config = dict(
    rotation_deg=5,
    encoder_activation='squared_relu',
    encoder_patch_size=[2, 2],
    encoder_widths=[64, 128, 256],
    encoder_kernel_size=7,
    decoder_norm='groupnorm',
    decoder_widths=[48, 96, 144, 192],
    decoder_blocks_per_level=1,
    kl_weight=0.1,
    residual_init='none',
    adamw_lr_other_params=0.0012,
    lr_schedule='wsd_sqrt',
    weight_decay=0.004,
    adamw_weight_decay_other_params=0.05,
)
Rows from block 7 of the encoder, named by matrix and row number. Rows with one number belong to one neuron. Each number is 128 + 32 x the weight over the matrix's rms, rounded and kept within 0 to 255. All counts start at 0.
# fc1: MLP up (encoder.blocks.7.mlp.fc1.weight, 512x128), inputs 0-63
# fc2: MLP down (encoder.blocks.7.mlp.fc2.weight, 128x512, transposed), outputs 0-63
fc1.158 [158 129 140 112 115 129 144 118 135 137 136 140 123 124 141 120 126 128 125 137 130 116 155 137  98 118 124 113 129 139 155 143 118 129 128 117 111 144 105 136 106 141 108 131 119 142 116  95 121 128 110 129 118 102 122 129 132 117 131 151 135 126 142 152]
fc2.158 [120 133 145 128 130 149  97 120 127 117 116 137 115 121 116 123 137 135 107 118 137 119 133 121 117 114 129 124 110 132 131 135 146 134 135 131 126 141 124 115 141 130 139 131 140 117 131 129 128 104 117 143 117 121 113 123 143 144 122 116 129 120 135 129]
fc1.159 [135  94 132 100 145 143 117  96 146  83 147 159 125 177 141 115  87 137 102 110 134 129 114 125 206 170 116 182 120 129 125  75 126 139 125 104 132 104 163 123 130 103 157 135 228 124 112 130 125 143 139 135 164 101 123 138  53 129 125 130 138 103 147 219]
fc2.159 [118 125 111 138 144 162  96 145 144 118 161 155 106 139 104  88 110 180 142 147  68 139 112 116 147 104 127 145 149 139 162 151  89 157 164 165  87 122 117 101 195 124 170 114  88 137 143 160 110 135 107  93 122 110 130 150 145  89 163  92 101 123 132 136]
fc1.160 [132 130 134 128 138 131 126 137 125 118 116 116 129 137 136 145 129 118 124 130 134 132 124 131 128 126 124 131 125 136 132 124 129 125 131 122 129 121 131 130 130 127 134 131 119 130 126 130 125 132 130 133 134 143 138 128 131 128 133 131 130 120 137 120]
fc2.160 [131 139 130 123 134 124 137 115 122 133 129 122 121 131 135 133 127 119 130 127 129 135 128 132 129 122 129 112 124 132 125 139 116 127 130 134 128 128 126 123 123 121 121 132 118 131 125 125 120 129 126 133 126 138 130 131 130 112 124 147 135 138 124 130]
fc1.161 [ 70  60  98 157 174  95 105 146 112 121 148 108  97 185 104 159 131  95 120 161 155 187 240 110 152 112 107 151  93 122  39 131 136 172  15 190 151 160 203 130 121  49  97 103 211  66 104 101 166  82 168 151 157 137  91  96 138 158 101 161  72 154 175  38]
fc2.161 [136 149 117 126 120 118 133 123 131 154 137 130 126 150 135 153 150 112 114 107 119 123 125 126 151 134 125 106 119 122 120  95 123 131 116 125 120 125 133 128 125 128 110 135 119 139 112 125 146 127 117 148 152 135 129 124 107 141 128 124 105 109 110 119]
fc1.162 [128 113 138 139  99 113 152 135 123 144 119 141 137 119 125 129 126 142 112 135 123 110 122 120 130 105 105 151 145 141 117 111  93 112 128 129 140 157 141 125 140 129 131 144 165 132 133 144 162 118 141 129 131  98 119 111 124 157 121 119 136 154 134 110]
fc2.162 [127 119 111 107 152 122 146 120  95 127 142 140 124 146 141 163 106 149 143 130 118 161 101 147 160 138 129 127 128 147 157 153 124 121 139 157 139 106 150 144 153 143 123 133 133 137 106 132 106 144 120 121 140 131 133 144 156 135 135 131 137 144 147 152]
fc1.163 [149 115 197 113 133 131 109 125 136 108  96 103 118 116 113 146  99  99 132 136 109 147  88 130  96 136  90 119 130 130 145 108  88 140 143 146 130 119 103 141 141 164 128 125 123 126 109 149 139 146 107 130 132 122 110 104 154 183 125 159 119 155 155 124]
fc2.163 [136 117 109 126 135 127 126 124 130 128 135 131 136 124 114 125 128 134 129 127 113 126 105 132 139 131 118 141 120 121 136 124 135 134 133 109 121 125 123 139 129 128 130 132 139 137 125 134 143 137 126 124 123 135 128 130 121 138 127 124 130 118 126 100]
fc1.164 [115 137 151 158 133 134 135 129 152 134 144 121 128 128 156 150 156 112 145 115 112 128  94 150 115 137 101 105 134 108  67 135 143 131 135 129 114 154 129 112 117 105 133 155 141 150 108 125 101 123 168 149 158 116 113 138 126 100 140 160  69 123  97 111]
fc2.164 [138 136 129 139 128 141 136 123 129 133 132 117 143 115 130 113 143 128 126 133 134 126 138 124 111 111 123 123 135 134 121 107 134 138 123 111 116 125 142 111 121 115 130 113 125 129 137 125 142 129 126 130 124 126 135 130 130 108 142 137 133 149 122 138]
fc1.165 [ 58 156 154 124 142 141 121 139  77 111 139  83 133 165 201  98  61 141 121  86 175 142 126 156  76 115 110 111 163  38  41 114  80 110 141 123 133 153 144 151 118  89 133 125 137 102 205 155 148  85 144 153  77 149 112 165 147 156 126 123  76 132  85 116]
fc2.165 [139 156 112 136 120 132 143 147 130 149 100  91 155 192 136 161 115  89 144 125 101 157 108 155 141 108 151 128 108 146 106 153 102 114 113 114  88 169 157 123 148 111 128  74  68 129 112 131 158 136 136 137 134 113 154 120 164 123 136 203 119 129 115 152]
fc1.166 [140 146 130 131 107 141 127 114  97 121 160  85 156 122  93 123  53  81 109 106 145 185 118 112  43 138 116 133 147  86 124 148 119 109 175 142 129 167  85 154 138 152 141 117  80 115 183 123 123 100 151 179  69 104  98 162 101 116 142 192 146 101 115 140]
fc2.166 [113 121 138 136 140 124 132 151 155 151 120 113 122 115 110 125 119 132 130 165 107 136 122  99 149  96 140 122 138 132 124 124 114 141 124 129 121 135 111 132 108 135 157 134 101 127 109 130 151 149 123 140 125 163 151 120 116 119  97 132  89 116 125 109]
fc1.167 [ 32  58 187 156  57  43 208 135 124 144 168  75  90  65 183  79  79 132  70 179 118 196  92 142  60 186 176  86  85  87  90  97  69 176  60 116 164 122 104 123 255 150 134  82 141 140  54 115 117 152 141 124  97 189  96 119 142 118  62 117 139  39 131 146]
fc2.167 [105 134  85 150 190 116 130 116  86 121 109 207 154  97 138 142 213 135  33 117 128  77  75 131 163  77 164 107  42  81 142 127 161 153 138  72  69 118 162 119  92 124 132 136 181 141  25 167 201 103 101  76 109  69 107 108 134 141 105  67  65  62 127 104]
fc1.168 [125 108  91 132 147 130 132 126 129 122 116 139 143 117 117 113 101 141 133 131 109 143  93 108 171 141 146 101 111 133 133 123  70 111 117 140 118 128 133 147 124 116 106 101 128 131 140 122 113 131 140 134 144 143 111 119 135 138 127 113 106 143 106 183]
fc2.168 [ 62 155 121 112  94 146 187 106 136 134 172  80  78 154 113 112 155 173 171 110 112 120  59 165 159 145 137 141 118 109 134 114 133 135 179 158 112 118 166  79 112  58 134 122 117 141 116  84 104 120 136  95 132 109 140 118  62 118 155 162 113 173  79 123]
fc1.169 [138 151 147  93 123 145 125 128 187 132  83 107  69 167 219 104  68 107 142 103 156 137 114 122  73 182 202 135 115  74  94 136  49 104 133 135 164 185  79 120 185 114 145 141  68 140 176 106 117 109  81 131 132 115 119 118 187 160  76 149  85 103 118  90]
fc2.169 [119 122 108 127 133 134 127 100 113 126 171 122 139 144 108 117 103 108 141 115 136 117 139 139 137 104 109 142 151 117 116 110 132 125 115 103 107 125 131 115 137  82 128 132 142 127 134 131 130 122 119 133 140  97 125 139 121 145 149 134 160 127 108 113]
fc1.170 [150 121 157 119 143 126 103 139 121 129 142 123 114 154 144 139 120 114 127 114 138 152 110 140 125 138 144 109 110 156 129 125  96 128 110 121 114 136 101 104 130 133 126 113 120 104 125 105 141  94 117 121 138 124 124 153 142  96 103 154 153 121 110 117]
fc2.170 [125 140 131 139 132 132 131 149 128 130 113 122 124 131 138 129 124 137 125 134 123 117 136 127 124 123 129 130 119 126 125 131 130 129 134 124 135 139 132 122 132 125 116 128 126 138 140 122 127 119 126 135 133 118 121 116 139 126 123 129 120 137 133 138]
fc1.171 [132 124 135 127 136 129 131 125 131 132 124 133 131 128 125 134 136 132 121 133 132 128 123 125 127 117 132 122 128 125 134 124 123 127 134 124 128 129 126 126 120 124 132 129 123 122 129 119 129 131 128 139 129 128 125 129 133 125 130 136 122 131 134 129]
fc2.171 [127 120 127 127 138 126 125 124 129 129 129 139 121 126 114 122 124 127 126 130 136 127 132 126 129 127 131 149 128 117 123 134 132 124 126 133 141 133 119 137 122 132 129 137 149 121 122 124 131 127 138 128 121 128 130 126 139 144 135 122 130 130 132 123]
fc1.172 [143 171 154 178 103 180 122  65 152 113  67 156  72 165 149  70 110 105 126  99 130 119   0 143 152  98 137 153 128 122  99 122  19 117  93  88 127  96 138 129 116  96  69 104  62 144 204 144 134 134 105 101 111 213  97  90 124 113 131 168  41 159 138 116]
fc2.172 [105 136 144 123 101 102 151 147 167  93 140  89 115 135 128 126 175  99 125  95 141 174 163 130  58 113  98 117 165 167 142 134 134 121  74 146 156  98  86 138 139 137  59 109 162 109 157 102 107  78 135 169 137  99 146 151  62 161 173 130 169  91 151 129]
fc1.173 [155  68 215  99 147 213 111 103 156 136 100  57  82 132 126 175 116 240 149 101 150  89  63 149  77 255 116 144  72 108 171 181  97 107  35 174 161 191  99 222  77 149 106 107 205 116  69 132  32  97   0 121 201 227 162 203 145 100 162 132 255 189  84 189]
fc2.173 [144 184  68  77 132 114 232 177 109 147 116 135 180 150 215 146  82 124  56 127  30  14 104 179 222 156 122  43  85  74 165 222 150  69 131 132 113 215 162  92  91   0  94  70 130 179 119  61  13 170 135 177 133 139 134 165 207 201  65 175 165 177 127 123]
fc1.174 [141 154 206 126 170 151 146 123 112 161 116 135 139 147 124 126 126  90 126 107 124 154  12 134 124 109 102 148 161 123  59 138  33 192 128  57 125 161 139 142 122 119 115 118 148 140 122 112 147 131 134 135 150 171 143 114 175 178 117 101 225  99 119 140]
fc2.174 [138 131 132 119 141 102 153 115 132 120 142 133 151  93 137 118 111 136 124 142 147 142 133 117 135 127 134 129 134 118 135 141 131 122 143 135 126 108 130 133 102 102 136 148 143 133 114 106 125 137 129 128 111 122 133 151 131 132 126 148 121 137 121 134]
fc1.175 [142 130 153 130 106 129 120 117 147 112 121 158 130 128 123  65 119  29  70 130 121  76 118 149 178  72 121  93 140  95 169 127  37 172 102 121 140 145 108  55 150 120 220 148 131 165 163 154 109  91 117 132  73  66 136  90  67 198 110 130 164 107 145  83]
fc2.175 [101 123 120  72 133 158 158 116 120 128 172 136  94 128 129 127 110 170 192 118 125  92 130 118 142 119  76 140 122 183 170 173 103 132 133 156 162  37 120 137  78 130 145  83 121 108 157 137  72 119 141  91 136 175 177 157  85 173 179 139 134 135 126 107]
fc1.176 [133 128 136 131 127 129 127 120 131 118 129 119 115 130 121 137 144 127 127 132 118 127 131 127 133 154 122 131 128 137 135 127 124 127 135 125 132 120 136 118 135 132 112 131 129 151 120 130 126 148 118 133 130 133 129 129 129 132 135 126 129 127 125 131]
fc2.176 [134 119 123 125 131 127 131 119 124 133 131 127 120 123 121 125 119 127 129 136 127 127 124 124 122 121 128 130 127 130 125 125 116 127 122 119 126 124 120 135 122 125 133 127 120 123 120 129 131 125 128 126 125 129 128 130 129 123 127 130 118 132 116 119]
fc1.177 [126 124 232 114 104 126 112 135 138  46 161 168 112 157 115 129 125 104 172 127 155 126  45 155 120 100 158 128 116 129  77 146  38 180 140 120 142 104 134 129 118 113 134 150 105 121 139 187 112 116 125 157 129 166 137 126 120 159 139  99 121 151 111 137]
fc2.177 [135 130 135 117 131 131 143 118 124 126 142 133 132 104 135 110 132 145 120 145 136 131 120 124 140 115 128 125 123 132 129 137 123 130 126 133 150 118 131 125 105 130 127 109 131 137 120 123 137 120 125 133 127 111 130 139 146 140 140 148 137 126 123 116]
fc1.178 [168  26 165 180 183 130 180 150 150 144 157 149 218  25 119  98  99 117 109 162  97  84  93  92 186 131 129 121 102 122 102 117 142 142 117  49 128  95  84  88  27 124  71  65  91 115 173 146 153 227 138 142 148  55 191 127 186  68 161 142  42 125 141   0]
fc2.178 [141 119 124 119 134 133 169 134 133 122 108 150 108 153 145 140 123 150 142 119 111 134 124 152 158 148 171 158 129 134 125 140 126 131 130 169 133 115 127 173 103 157 127  94 141 115 107 118 111 115 140 133 124 111 150 147 112 149 133 125 111 110 149 134]
fc1.179 [159  79  77 118 237 137 173 134 143  79  86 100 149 142 255  71  82 171   0 139 106 120  26 167 140 180 215 111 144 183 255 156 239 107 156  40 158  51  52  34 189 122 229  72  68 117 137 117 113 124  82 170  25 121 170 210 136 110 184 127  23 169  68 255]
fc2.179 [ 72 123 170 126 122 142  45 119 106 138 109 142  63  83 160 134 143 124  47 130 230 192  87 112 132  87 137 139 166 166 173 127 106 142 138 177 120  89 104  83 159 124 124 164  98 237  97  63  81 157 127  63 107 184  53 145 169 106 127 118  80 137 118 174]
fc1.180 [113 132 127 110 127 118 141 120 115 136  96 114 141 123 124 135 136 134 114 127 110 135 114 117 121 155 107 138 122 131 142 116 149 104 152 138 129 133 114 143 137 153 126 148 146 119 118  98 114 125 140 128 117 112 124 126 113 107 122 135 122 113 130 115]
fc2.180 [140 136 122 134 137 132 137 133 118 132 128 127 129 126 127 112 134 132 149 131 139 132 116 112 126 131 122 135 137 131 115 133 120 152 127 135 126 106 111 125 120 132 120 115 129 130 133 119 127 137 125 113 127 135 130 132 123 119 137 143 130 141 112 141]
fc1.181 [142 174 170 144 113 119  95  96 134  78 191 101 143 147 116 125 194  78 196 136 156 125   0 126 203 139 111 167 109  81 164 111  26 109 154 223 122 141 184  65  77  89  99 103 125 139 131 150 114 125 142 127 201 209 185 154  99 210 115 130  91 106 108 211]
fc2.181 [111 134 131 110 165 156 129 111 121 111 170 151 157  47 118  63 133 130 122 125 130  43 109 124  97 108 144 101  81 130  64 154 129 155 181  62 126 192 129 153 125 166 133 145 200  85 151 166 128 126 159 183 110 205 184  92  75 181 139 122 173 183 157  96]
fc1.182 [127 133 132 124 132 121 129 123 125 121 132 127 129 129 123 122 132 132 128 133 125 131 128 132 128 131 133 128 123 127 127 120 118 132 132 127 125 124 130 131 123 123 123 133 138 126 118 126 131 135 123 130 131 125 129 126 125 129 131 136 126 131 129 133]
fc2.182 [123 128 132 128 125 129 127 129 126 126 129 129 127 133 135 122 123 128 126 130 128 113 130 132 132 139 124 124 125 137 129 131 140 124 123 122 128 127 129 119 133 133 115 128 135 132 129 130 126 126 129 125 134 134 125 131 129 130 128 125 133 130 132 130]
fc1.183 [211 124 170 133 135 138 128 126 129 159 130 109 126 124 123 154 122 106 124 124 115 119 164 144 148 111 146 129 144 156 130 160  26 121 172 118 122 120 104 124 124 147 142 115 162 125 113 125  84 142 159  97 106 145 133 136 135  90 143 146 158 106 141 113]
fc2.183 [134 131 136 143 133 126 130 139 128 120 116 137 136 131 135 121 149 130 112 132 140 124 127 122 140 143 135 141 100 123 132 123 129 130 126 140 115 124 125 147 137 150 123 135 135 132 115 136 140 131 133 120 120 123 152 139 128 133 129 139 105 113 118 131]
fc1.184 [128 126 134 122 132 122 124 121 134 130 126 129 133 129 129 125 127 125 125 134 126 128 127 132 126 129 135 125 130 121 133 122 123 127 134 134 123 126 123 127 132 134 128 128 126 124 129 128 132 129 130 124 131 131 132 132 131 127 125 124 121 133 128 130]
fc2.184 [130 124 133 122 132 130 127 124 124 132 128 127 127 130 125 127 132 127 130 123 124 130 130 128 137 130 128 128 124 124 123 127 135 126 125 124 130 133 118 127 121 125 126 129 125 130 124 133 127 129 129 134 130 135 131 123 127 126 122 133 132 123 128 125]
fc1.185 [128 123 128 127 129 132 132 128 132 130 130 123 130 125 133 126 127 138 136 123 126 131 122 123 128 128 133 128 123 129 128 132 126 131 128 128 130 130 130 126 127 135 128 129 126 127 130 132 135 124 128 125 121 129 130 127 133 130 125 126 132 131 130 131]
fc2.185 [127 131 127 132 131 122 136 134 125 135 130 127 120 131 133 137 126 129 126 139 123 117 131 136 133 124 136 126 136 128 130 129 132 125 130 120 136 140 131 132 129 127 126 139 134 125 129 125 130 133 131 128 139 121 133 131 133 134 123 138 133 130 119 132]
fc1.186 [ 50  53 171  93 141 124 182 134  96 109 176 111 119 116  77 123 147 129 136 134 149 108  49 128 130 220 151 116 126 162 161 128  97 173 108 137 110 146 140 136 106 169 176 124 130 108 138 115 127 148 119 127  83 103  95  84 152 172 158 148 123 121 125 139]
fc2.186 [150 111 149 112 123 122 152 139 134 136 132 134 105 119 154 121 101 113 149 106  83 137 115 128 110 127 158 138 101 124 120 118 112 110 122 144 137 136  97 156 136 142 146 114 125  84 119 133 114 129 163 115 166 141 142 129 125 133 113 164 123 120 145 117]
fc1.187 [113 114 174 113 111 111 128 143 122 133 128  92 151  96 115 126 137 129 133 126 130 135 102 134 132 108 116 133 113 134 139 165 123 115 150 118 127 136 119 107 122 128 118 120 115 135 124 128 129 151 137 133 116 114 124 109 118 129 117 112 103 126 188 111]
fc2.187 [128 102 130 123 129 128 124 126 124 138 122 125 120 130 127 137 106 128 122 136 125 118 130 131 143 126 136 114 121 111 117 115 140 121 102 137 123 140 130 120 128 132 141 118 114 124 102 133 120 112 118 141 136 128 133 129 131 141 115 105 114 109 134 132]
fc1.188 [ 95 137 166 154 132  38 127 108 156  75 186 132  87  65  77 216 134 137  67 156 114 125  32 148 113  99 138  42 140  83 174  80 210  66 110 183 138 187 114  60 204 102  96 171 118 170  98 109  79 180 187 140 142 111  57 138 152 104 156 150   0 100 132 255]
fc2.188 [142 140 129 154 149 144 186 158 118 130  71 147 107 167 234 165 180 130 170 103 114  82 124  87  45 106 176 150  83 107  96 116  68 146 123 217 127 173 110 142 123  59  99 112  75  84  55 125 111  71 151  71 128  94 122  87 223 120 115  91  87 135 168 181]
fc1.189 [ 58 130 193 170 132 217 105 134 150 143 168  74 134 113 218 103 138 156 152 124 110 193  74 133  71 102 140  70 127 152 134 101 118 110 112 112 153 118 111 130 145  93 114 115 133 143  91 125 109 135 132 134 130 134 214  83  88 166 124 137 125 204 154 107]
fc2.189 [167 126 113 135 135 142 144 105 120 122 107 161 136 148 145 121 157 123  97  80 148 160 123  98 112 126 150 154 102 140 129  97 169 119  89  96 106 113 160 119 138 130 126 112 133 128  62 146 148  92 106 139 130  97  63 156 129  56 159 142 161 115 161 176]
fc1.190 [147 146 217 121 151  34 141 134 137 107 102  81 141 155 132 144 111 207  66 141  69 126 133 109 103 120 181 135 160 122 145 147 148  92 158 147 123 137 112 112 123 208  86 179 204 154 126  96  92 151 124 134  78 119 128 152 122 163 122 149 109 182 168 147]
fc2.190 [120 122 125 152 125 107 125 133 131  99 133 118 129 146 113 142 131 152 156 112 146 166 112 121 125 153 127 152 113 109 154 109  84 125 157 170 130 142 146 137 115 116 167 118 147 132 131 103 113 104 101 134 118 103  76 113 133 137 144 124 136 144 141 122]
fc1.191 [143 103 167 106 120 133 130 112 125 135 121  96 151 108 102 127 127 125 108 111 116 106  91 129 111 144 112 106 116 121 133 127  96  94 111 123 151 139 109 134 145 132 136  97 165 140 102 117 122 145 132 159 112 130 141 115 132 149 160 117 143 106  89 142]
fc2.191 [101 138 123 129 140 112 125 128 123 144 139 112 117 135 119 142 111  98 113 140 118 148 124 135 134 106 123 127 122 135 111 126 130 124 127 119 112 162 121 113 144 116 127 153 108 127 125 127 146 128 120 144 134 126 123 122 139 126 112 145 121 141 101 105]
fc1.192 [ 84 157 255 129 121 174  91 101 118 138 106 141 132 150 102  99 100  79 153 151 131 127  75 151 125 117 135  77 152 188  89 170 116 132 133 125 147 121 168  91 110 145 179 165  82  77 133  91 120 107 128 143 105 187 160 125 119 176 144 102 133 132 161  82]
fc2.192 [133 112 153 110 135 115 148 184 154 115 166 112 122 169 146 164 134 141 145 152 115  86  96 107 124 118 152 129 135 106 159 129 125 152 179 110 112  82 132 153 102  91 187 172 155 106 128 121 161 109 121 182  92 155 112 126 102 142 120 119 160 165 165  91]
fc1.193 [127 130 135 132 137 118 138 105 135 135 129 128 131 127 111 140 119 125 134 111 139 123 115 138 126 122 138 122 124 128 135 133 125 127 133 137 123 121 138 123 126 121 131 133 119 122 128 129 128 121 117 122 134 133 123 126 127 132 118 125 144 115 136 138]
fc2.193 [134 132 120 135 138 128 126 130 119 128 136 123 124 135 132 130 139 138 124 134 114 115 121 130 117 125 129 128 132 132 134 129 119 137 123 126 129 129 139 137 131 128 127 122 132 130 126 133 132 124 130 135 135 114 122 128 141 122 133 125 143 141 126 125]
fc1.194 [128 108 165 128 103 129  89 152 140 114 134 111 118 157 116 105 127 135 110 113  91 127  97 110  60 164 158 154  78 154 110  94 148  96 128 131 110 113 121  88 175 128 125 168 108 137 137 142 117 144 144 119  85 117 104 118 110 155 137 154 108 127 142 186]
fc2.194 [158 168  92 105 152  95 113 141 120 121 135 125 135 161 139 125 126 169 116 129 123 169 161  81 185  99 178 108 188 150 152 132 105 189 190 208  98 112 122 164  93 154 106 163 149 121 128  63 140 152  96 115 130 101  99 152 138 144 120 118  89 130 125 164]
fc1.195 [117 134 115 124 127 149  72 124 137 146 103 192 123 178 140  74 123  88 121  64 101 136 111 110 172  39 121 166 145 116  96 165   0 141 159 105 148 119  92 156 135  78 123 206 122 163 138 111 135  95 132  80  99 227 149 103 121  95 150 162 241  97 126 152]
fc2.195 [144 121 132 108 128 122 125 110 107 140 144 124 117 124 138 116 107 115 118 127 118 135 134 144 117  98 125 116 120 119 114 116 155 139 128 141 121 122 101 108 139 106 129 142 121 106 119 117 124 103 130 126 122 132 120 164 142 142 117 153 127 139 112 133]
fc1.196 [104 115 158 122  82 155 174  88 125 122 141 127 108 186 168 131 146  58 128 145 165  85  46 149 197  91 153 142 117 144 185 161 146  59  73  72 137 148  60 134 127 162  73 110 148 147 135 132 135 159 137 117  90 130 105 146 104 109 157 138  70 129 149 197]
fc2.196 [159 113 129 146 132 145 119 109 129 122 133 161 131 123 125 141 158 133 158  98 119 131 117 164 157 151 129 127  93 114 123 104 141  93 120 139 143 121 144 147 154 158 128 127 122 116 143 129 130 133 125  99 150 161 139 155 126 105 153 158 114 108 132 124]
fc1.197 [ 54 160 252 106 158 147  92 125  96 153 119 154 133  93  39 134 106  89 143 166  91 125  46 108  77 105  69 118 199 164  71 123   0 228  95  61 129 197 127  89  95 148 138 202 116 122 192  98 118  94  89 127  82 175 128 123 135 158 149 159  77 136 104 169]
fc2.197 [ 69 155 118 176 167 158  84 142 164 151 145 160 101 163 113 134 167  98 138 143 167 101  79 148 156 195 126 124 128 131 136 114 117 143 131 139  89 176  90 136  95  88 166 114 151 115 119 130 107 164 126  68 136 108 119  77 105 137  87 151  73 124 107 146]
fc1.198 [161 109 141 108 158 159 190 105 144 144 144 139 145  66 165 115 146  92 141 135 151 141 144 133 113 135 115 144 126 132 119 119 108 166 187 118  79 155 195 109 117 163 142  96 145 174 107  74 123 116 152 170 103 147  65 114  96 145 159 175 132 152  95 108]
fc2.198 [132 104 110 105 120 107 143  89 114 148 121 165 126 155 141 148  95 165 148 127 123 149 140 107 173 120 105 114  92 144 137 122 131 125 122 123 152 135 158 125 122 150 123 127 103 146 102 126 140 129 120 150 145 148  90 134 150 137 145 133 129 107 172 145]
fc1.199 [125  74  96 110 122 168  94 140 130 122 142 117 112 123  96 147 140 135 145 154 131 146 107 131 146 133  91 129 125 152 147 119 126 113 117 138 121 137 135  63 143 116 135 136 139 117 116 121 115 133 108 144 133 158 111 146 168 136 122 156 129 109 140 176]
fc2.199 [136 130 125 124 122 130 121 133 133 141 116 135 127 127 123 127 126 137 123 141 141 132 135 126 123 127 135 138 123 118 126 134 137 122 118 124 145 129 124 133 117 132 135 127 137 128 128 118 127 119 134 135 117 125 125 128 129 144 139 120 125 131 136 134]
fc1.200 [108   0 137 145 139 132 121 136 145  52 132  80 115  90 154 117 110  89 139  98  58 125  59 155 139 215 178 110 140  99 169 133 159 119  11 255  99  12 173   0 136  76 119 231 133 136 164 101  82 144 121  96 109 198 133 115 130  95 116 191  17 166 146 178]
fc2.200 [150 166 120 196  81 193 132 128 194 146 119 167 105 133 119 138 231  98  62 150 102  79  84  49 102 161 152 152 125  76  97  80 113 124  16 132  93 134 162 119  82 202 108 103  92 139 127 152 165 166 130 203 106 181  68 156 112  20 185 132 130 173 120  84]
fc1.201 [127 164 238 101 125 146 142 152 127 138 126 158 207 120 109 146 124 133  94 175 121  72   0  93 204 137 114 139 100  75 143  96 132  62 192 180 141 154  89  45 156 192 143  63  82  93 125 174 120 172  99 141 160 121 161 156 118 124  83  80 106 161 220  84]
fc2.201 [117 133 132 123 113 123  98 152 151 122 133 159 144 103 102 109 153 160  82 127 134 132 143 120  97 160 112 152 142 106 145 140 161 116 127 111 124 160 104  86 100 130 143 148 142 138 131 100 131 132 149 125 117 144 114 124 136 159 116 107 118 146 140 126]
fc1.202 [159 115 185 147 100 121 133  78 153 133 113 115 132 150 152 152 139 131 134 131 102 153 117 140  97 143 187 112 174 144 132 130 134 111 144 123 138 100 139 137 113 141 148 134 115 154  97 134 130 101 160 138 136 102 147 147 132  63 106 149 111 123 118 141]
fc2.202 [124 122 127 137 136 133 142 127 123 121 125 128 122 134 126 131 109 135 131 142 136 111 145 138 132 108 127 129 127 137 123 130 126 152 129 112 126 143 126 125 132 130 141 115 136 126 136 122 135 124 128 141 131 118 127 124 145 125 134 135 136 133 113 122]
fc1.203 [146 199 194 175 140  97  74 144 117 125 165 146 134 112  79 118 124 150 150 184  98  64  36 107  74 102 186  50 114 152  46 118   0 181 188 106 145 145 138 135  86 111 114 135 170 130  71 176 120 113 141 188 156 162 105 135 102  76 159 112 140 125 116 217]
fc2.203 [142 106  86 105  87 116  15 159  74 122 161  92 118 167  95 138 121  62 147 103 121 200  92  73 123 105 144 174 172 186 101 127 144 151 125  75 193 127 132 184 140 187 142 142 213 109 176 136 224  54 171 138 147  67 114  87 155 169 142 179 111 153 128  64]
fc1.204 [163 135 136 146 143 119 161 148 127 135 144 105 146 130 109 108 119 110 189 119 159 129  79  57 186 140  74 117 182 102 129 192  91 101 174 119 171 148 126  72 179 110  73  82 132 105 169 131 182 144 125 169 142 144 105 128  88 164 127 123 177  82 144 126]
fc2.204 [113 113 125 150 132 109 112 138 133 142 124 151 120 143 127 140 112 140 134 154 121 119 112 132 148 130 106 122 126 136 147 145 109 130 131 134 117 143 119 127 154 153 130 123 127 159 144 146 120 122 125 140 133 122 120 107 127 119 144 107 111 118 125 131]
fc1.205 [122 110 226 126 133 123 126 125 108  88 145 102 121 106  89 109 128 112 154 136 110 137   0 116 111 127 110  97 118 135 114 126  55 134 140 157 130 124 116  93 129 129 143 106 126 136 117 135 118  96 135 131 129 148 151 122 129 166  98 117 132 123 133 218]
fc2.205 [ 98  97 168 103 171 100 161 121 109 134 114  97 127 122 137 106 101 118 138 155 180 129 123 142 131 149 136 109 152 166 131 144 129 103 150 123 139 116  97 156 144 124 151 147 137 112  99 144  86 139 136 132 119 149 138 126 133 113 109 126 150 143 149 159]
fc1.206 [173  75 252  99 113 100 113 140  88 103  96 106 102  77 125  76 148 126 113 170 204  68  77 154 145 155 167 149 130  85 151 156 160 145 175  90 120 124  90 102 135  84  96 135 138 116 161 140 139 141  90 129 144 162 150 135 123  65 134 145  97 164  92 158]
fc2.206 [107 149 108 123 137 139  95 118 145 140 150 107  96  91  83 139 142 139  89 133  96 133 174 142  45  56 121 167 176 123 112  97 198 113 140 114 165 161  98  94  89 133 133 142 124 108 169 120 163  54 145 194 156 122  87 114  90 137 144 133 155 149 148 100]
fc1.207 [121 185 150  78 187 193 157 141  94 147  91 119 144 128  99 174 103 138 157 136 118 168  68  54  46  91 137  90 212 115 152 171  60 110 145  77 186 159 117 160 112 165 130 151 166 170 171  96 146  66 141 147 104 200 147 123  61  19 178 172 113  96 142 169]
fc2.207 [117 148 134 144 138 153 128 126 130  97 154 159 134 159  99 117  97 103 103 110 165 104 172 156 145 109 170 154 107  90 137 149  98 124 116 137 144 179 119 118 131 109 143 116 181 129  93 109 107 126 117 126 118 113  79 135 156 138 157 111 141 134 128 143]
fc1.208 [117 133 100 162 135 106 170  92  76 123  89  93 156 209 113 159 153 154 119 156 141 112   0 116 114 168 136  97  88 243 125  71  95 127 129  82  78 161 160 103 121 130 144 148  87 115 158 118 107 144 128 102 118 143 174  81 173 102 175  64 192  74 174  95]
fc2.208 [117 159 141 115 187 128 192 128 132 139 167 101 134  96  97 117 145 137 178 130 164 116 211  85 135  97 179 138 172  84  82 116 135 137 121 147 137 111  85 135 138 101  89 130 151 110  90 155 120 153 101 188 210 128 125 100 154 120 164  93 199 155 100 104]
fc1.209 [131 139 140 116 157 153 127 122 133  95 136 115 153 114 110 133 127 108 125 159 123 133 107 137 136 124 149 149 117 123 110 133 138 149 139 124 119 127 114 129 137 140 151 131 122 162 131 146 120 148 123 127 128 110 158 117 131 107 111  99 152 144 171 155]
fc2.209 [ 71 114 146 135 127 117 126 120 123 116 124 147 116 137 143 138 109 108 134 111 141 158 132 132 169 178 135 135 157 142 128 134 121 130 153 135  94 137 161 150 157 175 142 168 121 135 150 149 133 141 129 145 127 155 134 108  94  99 100 112 114 121 128 103]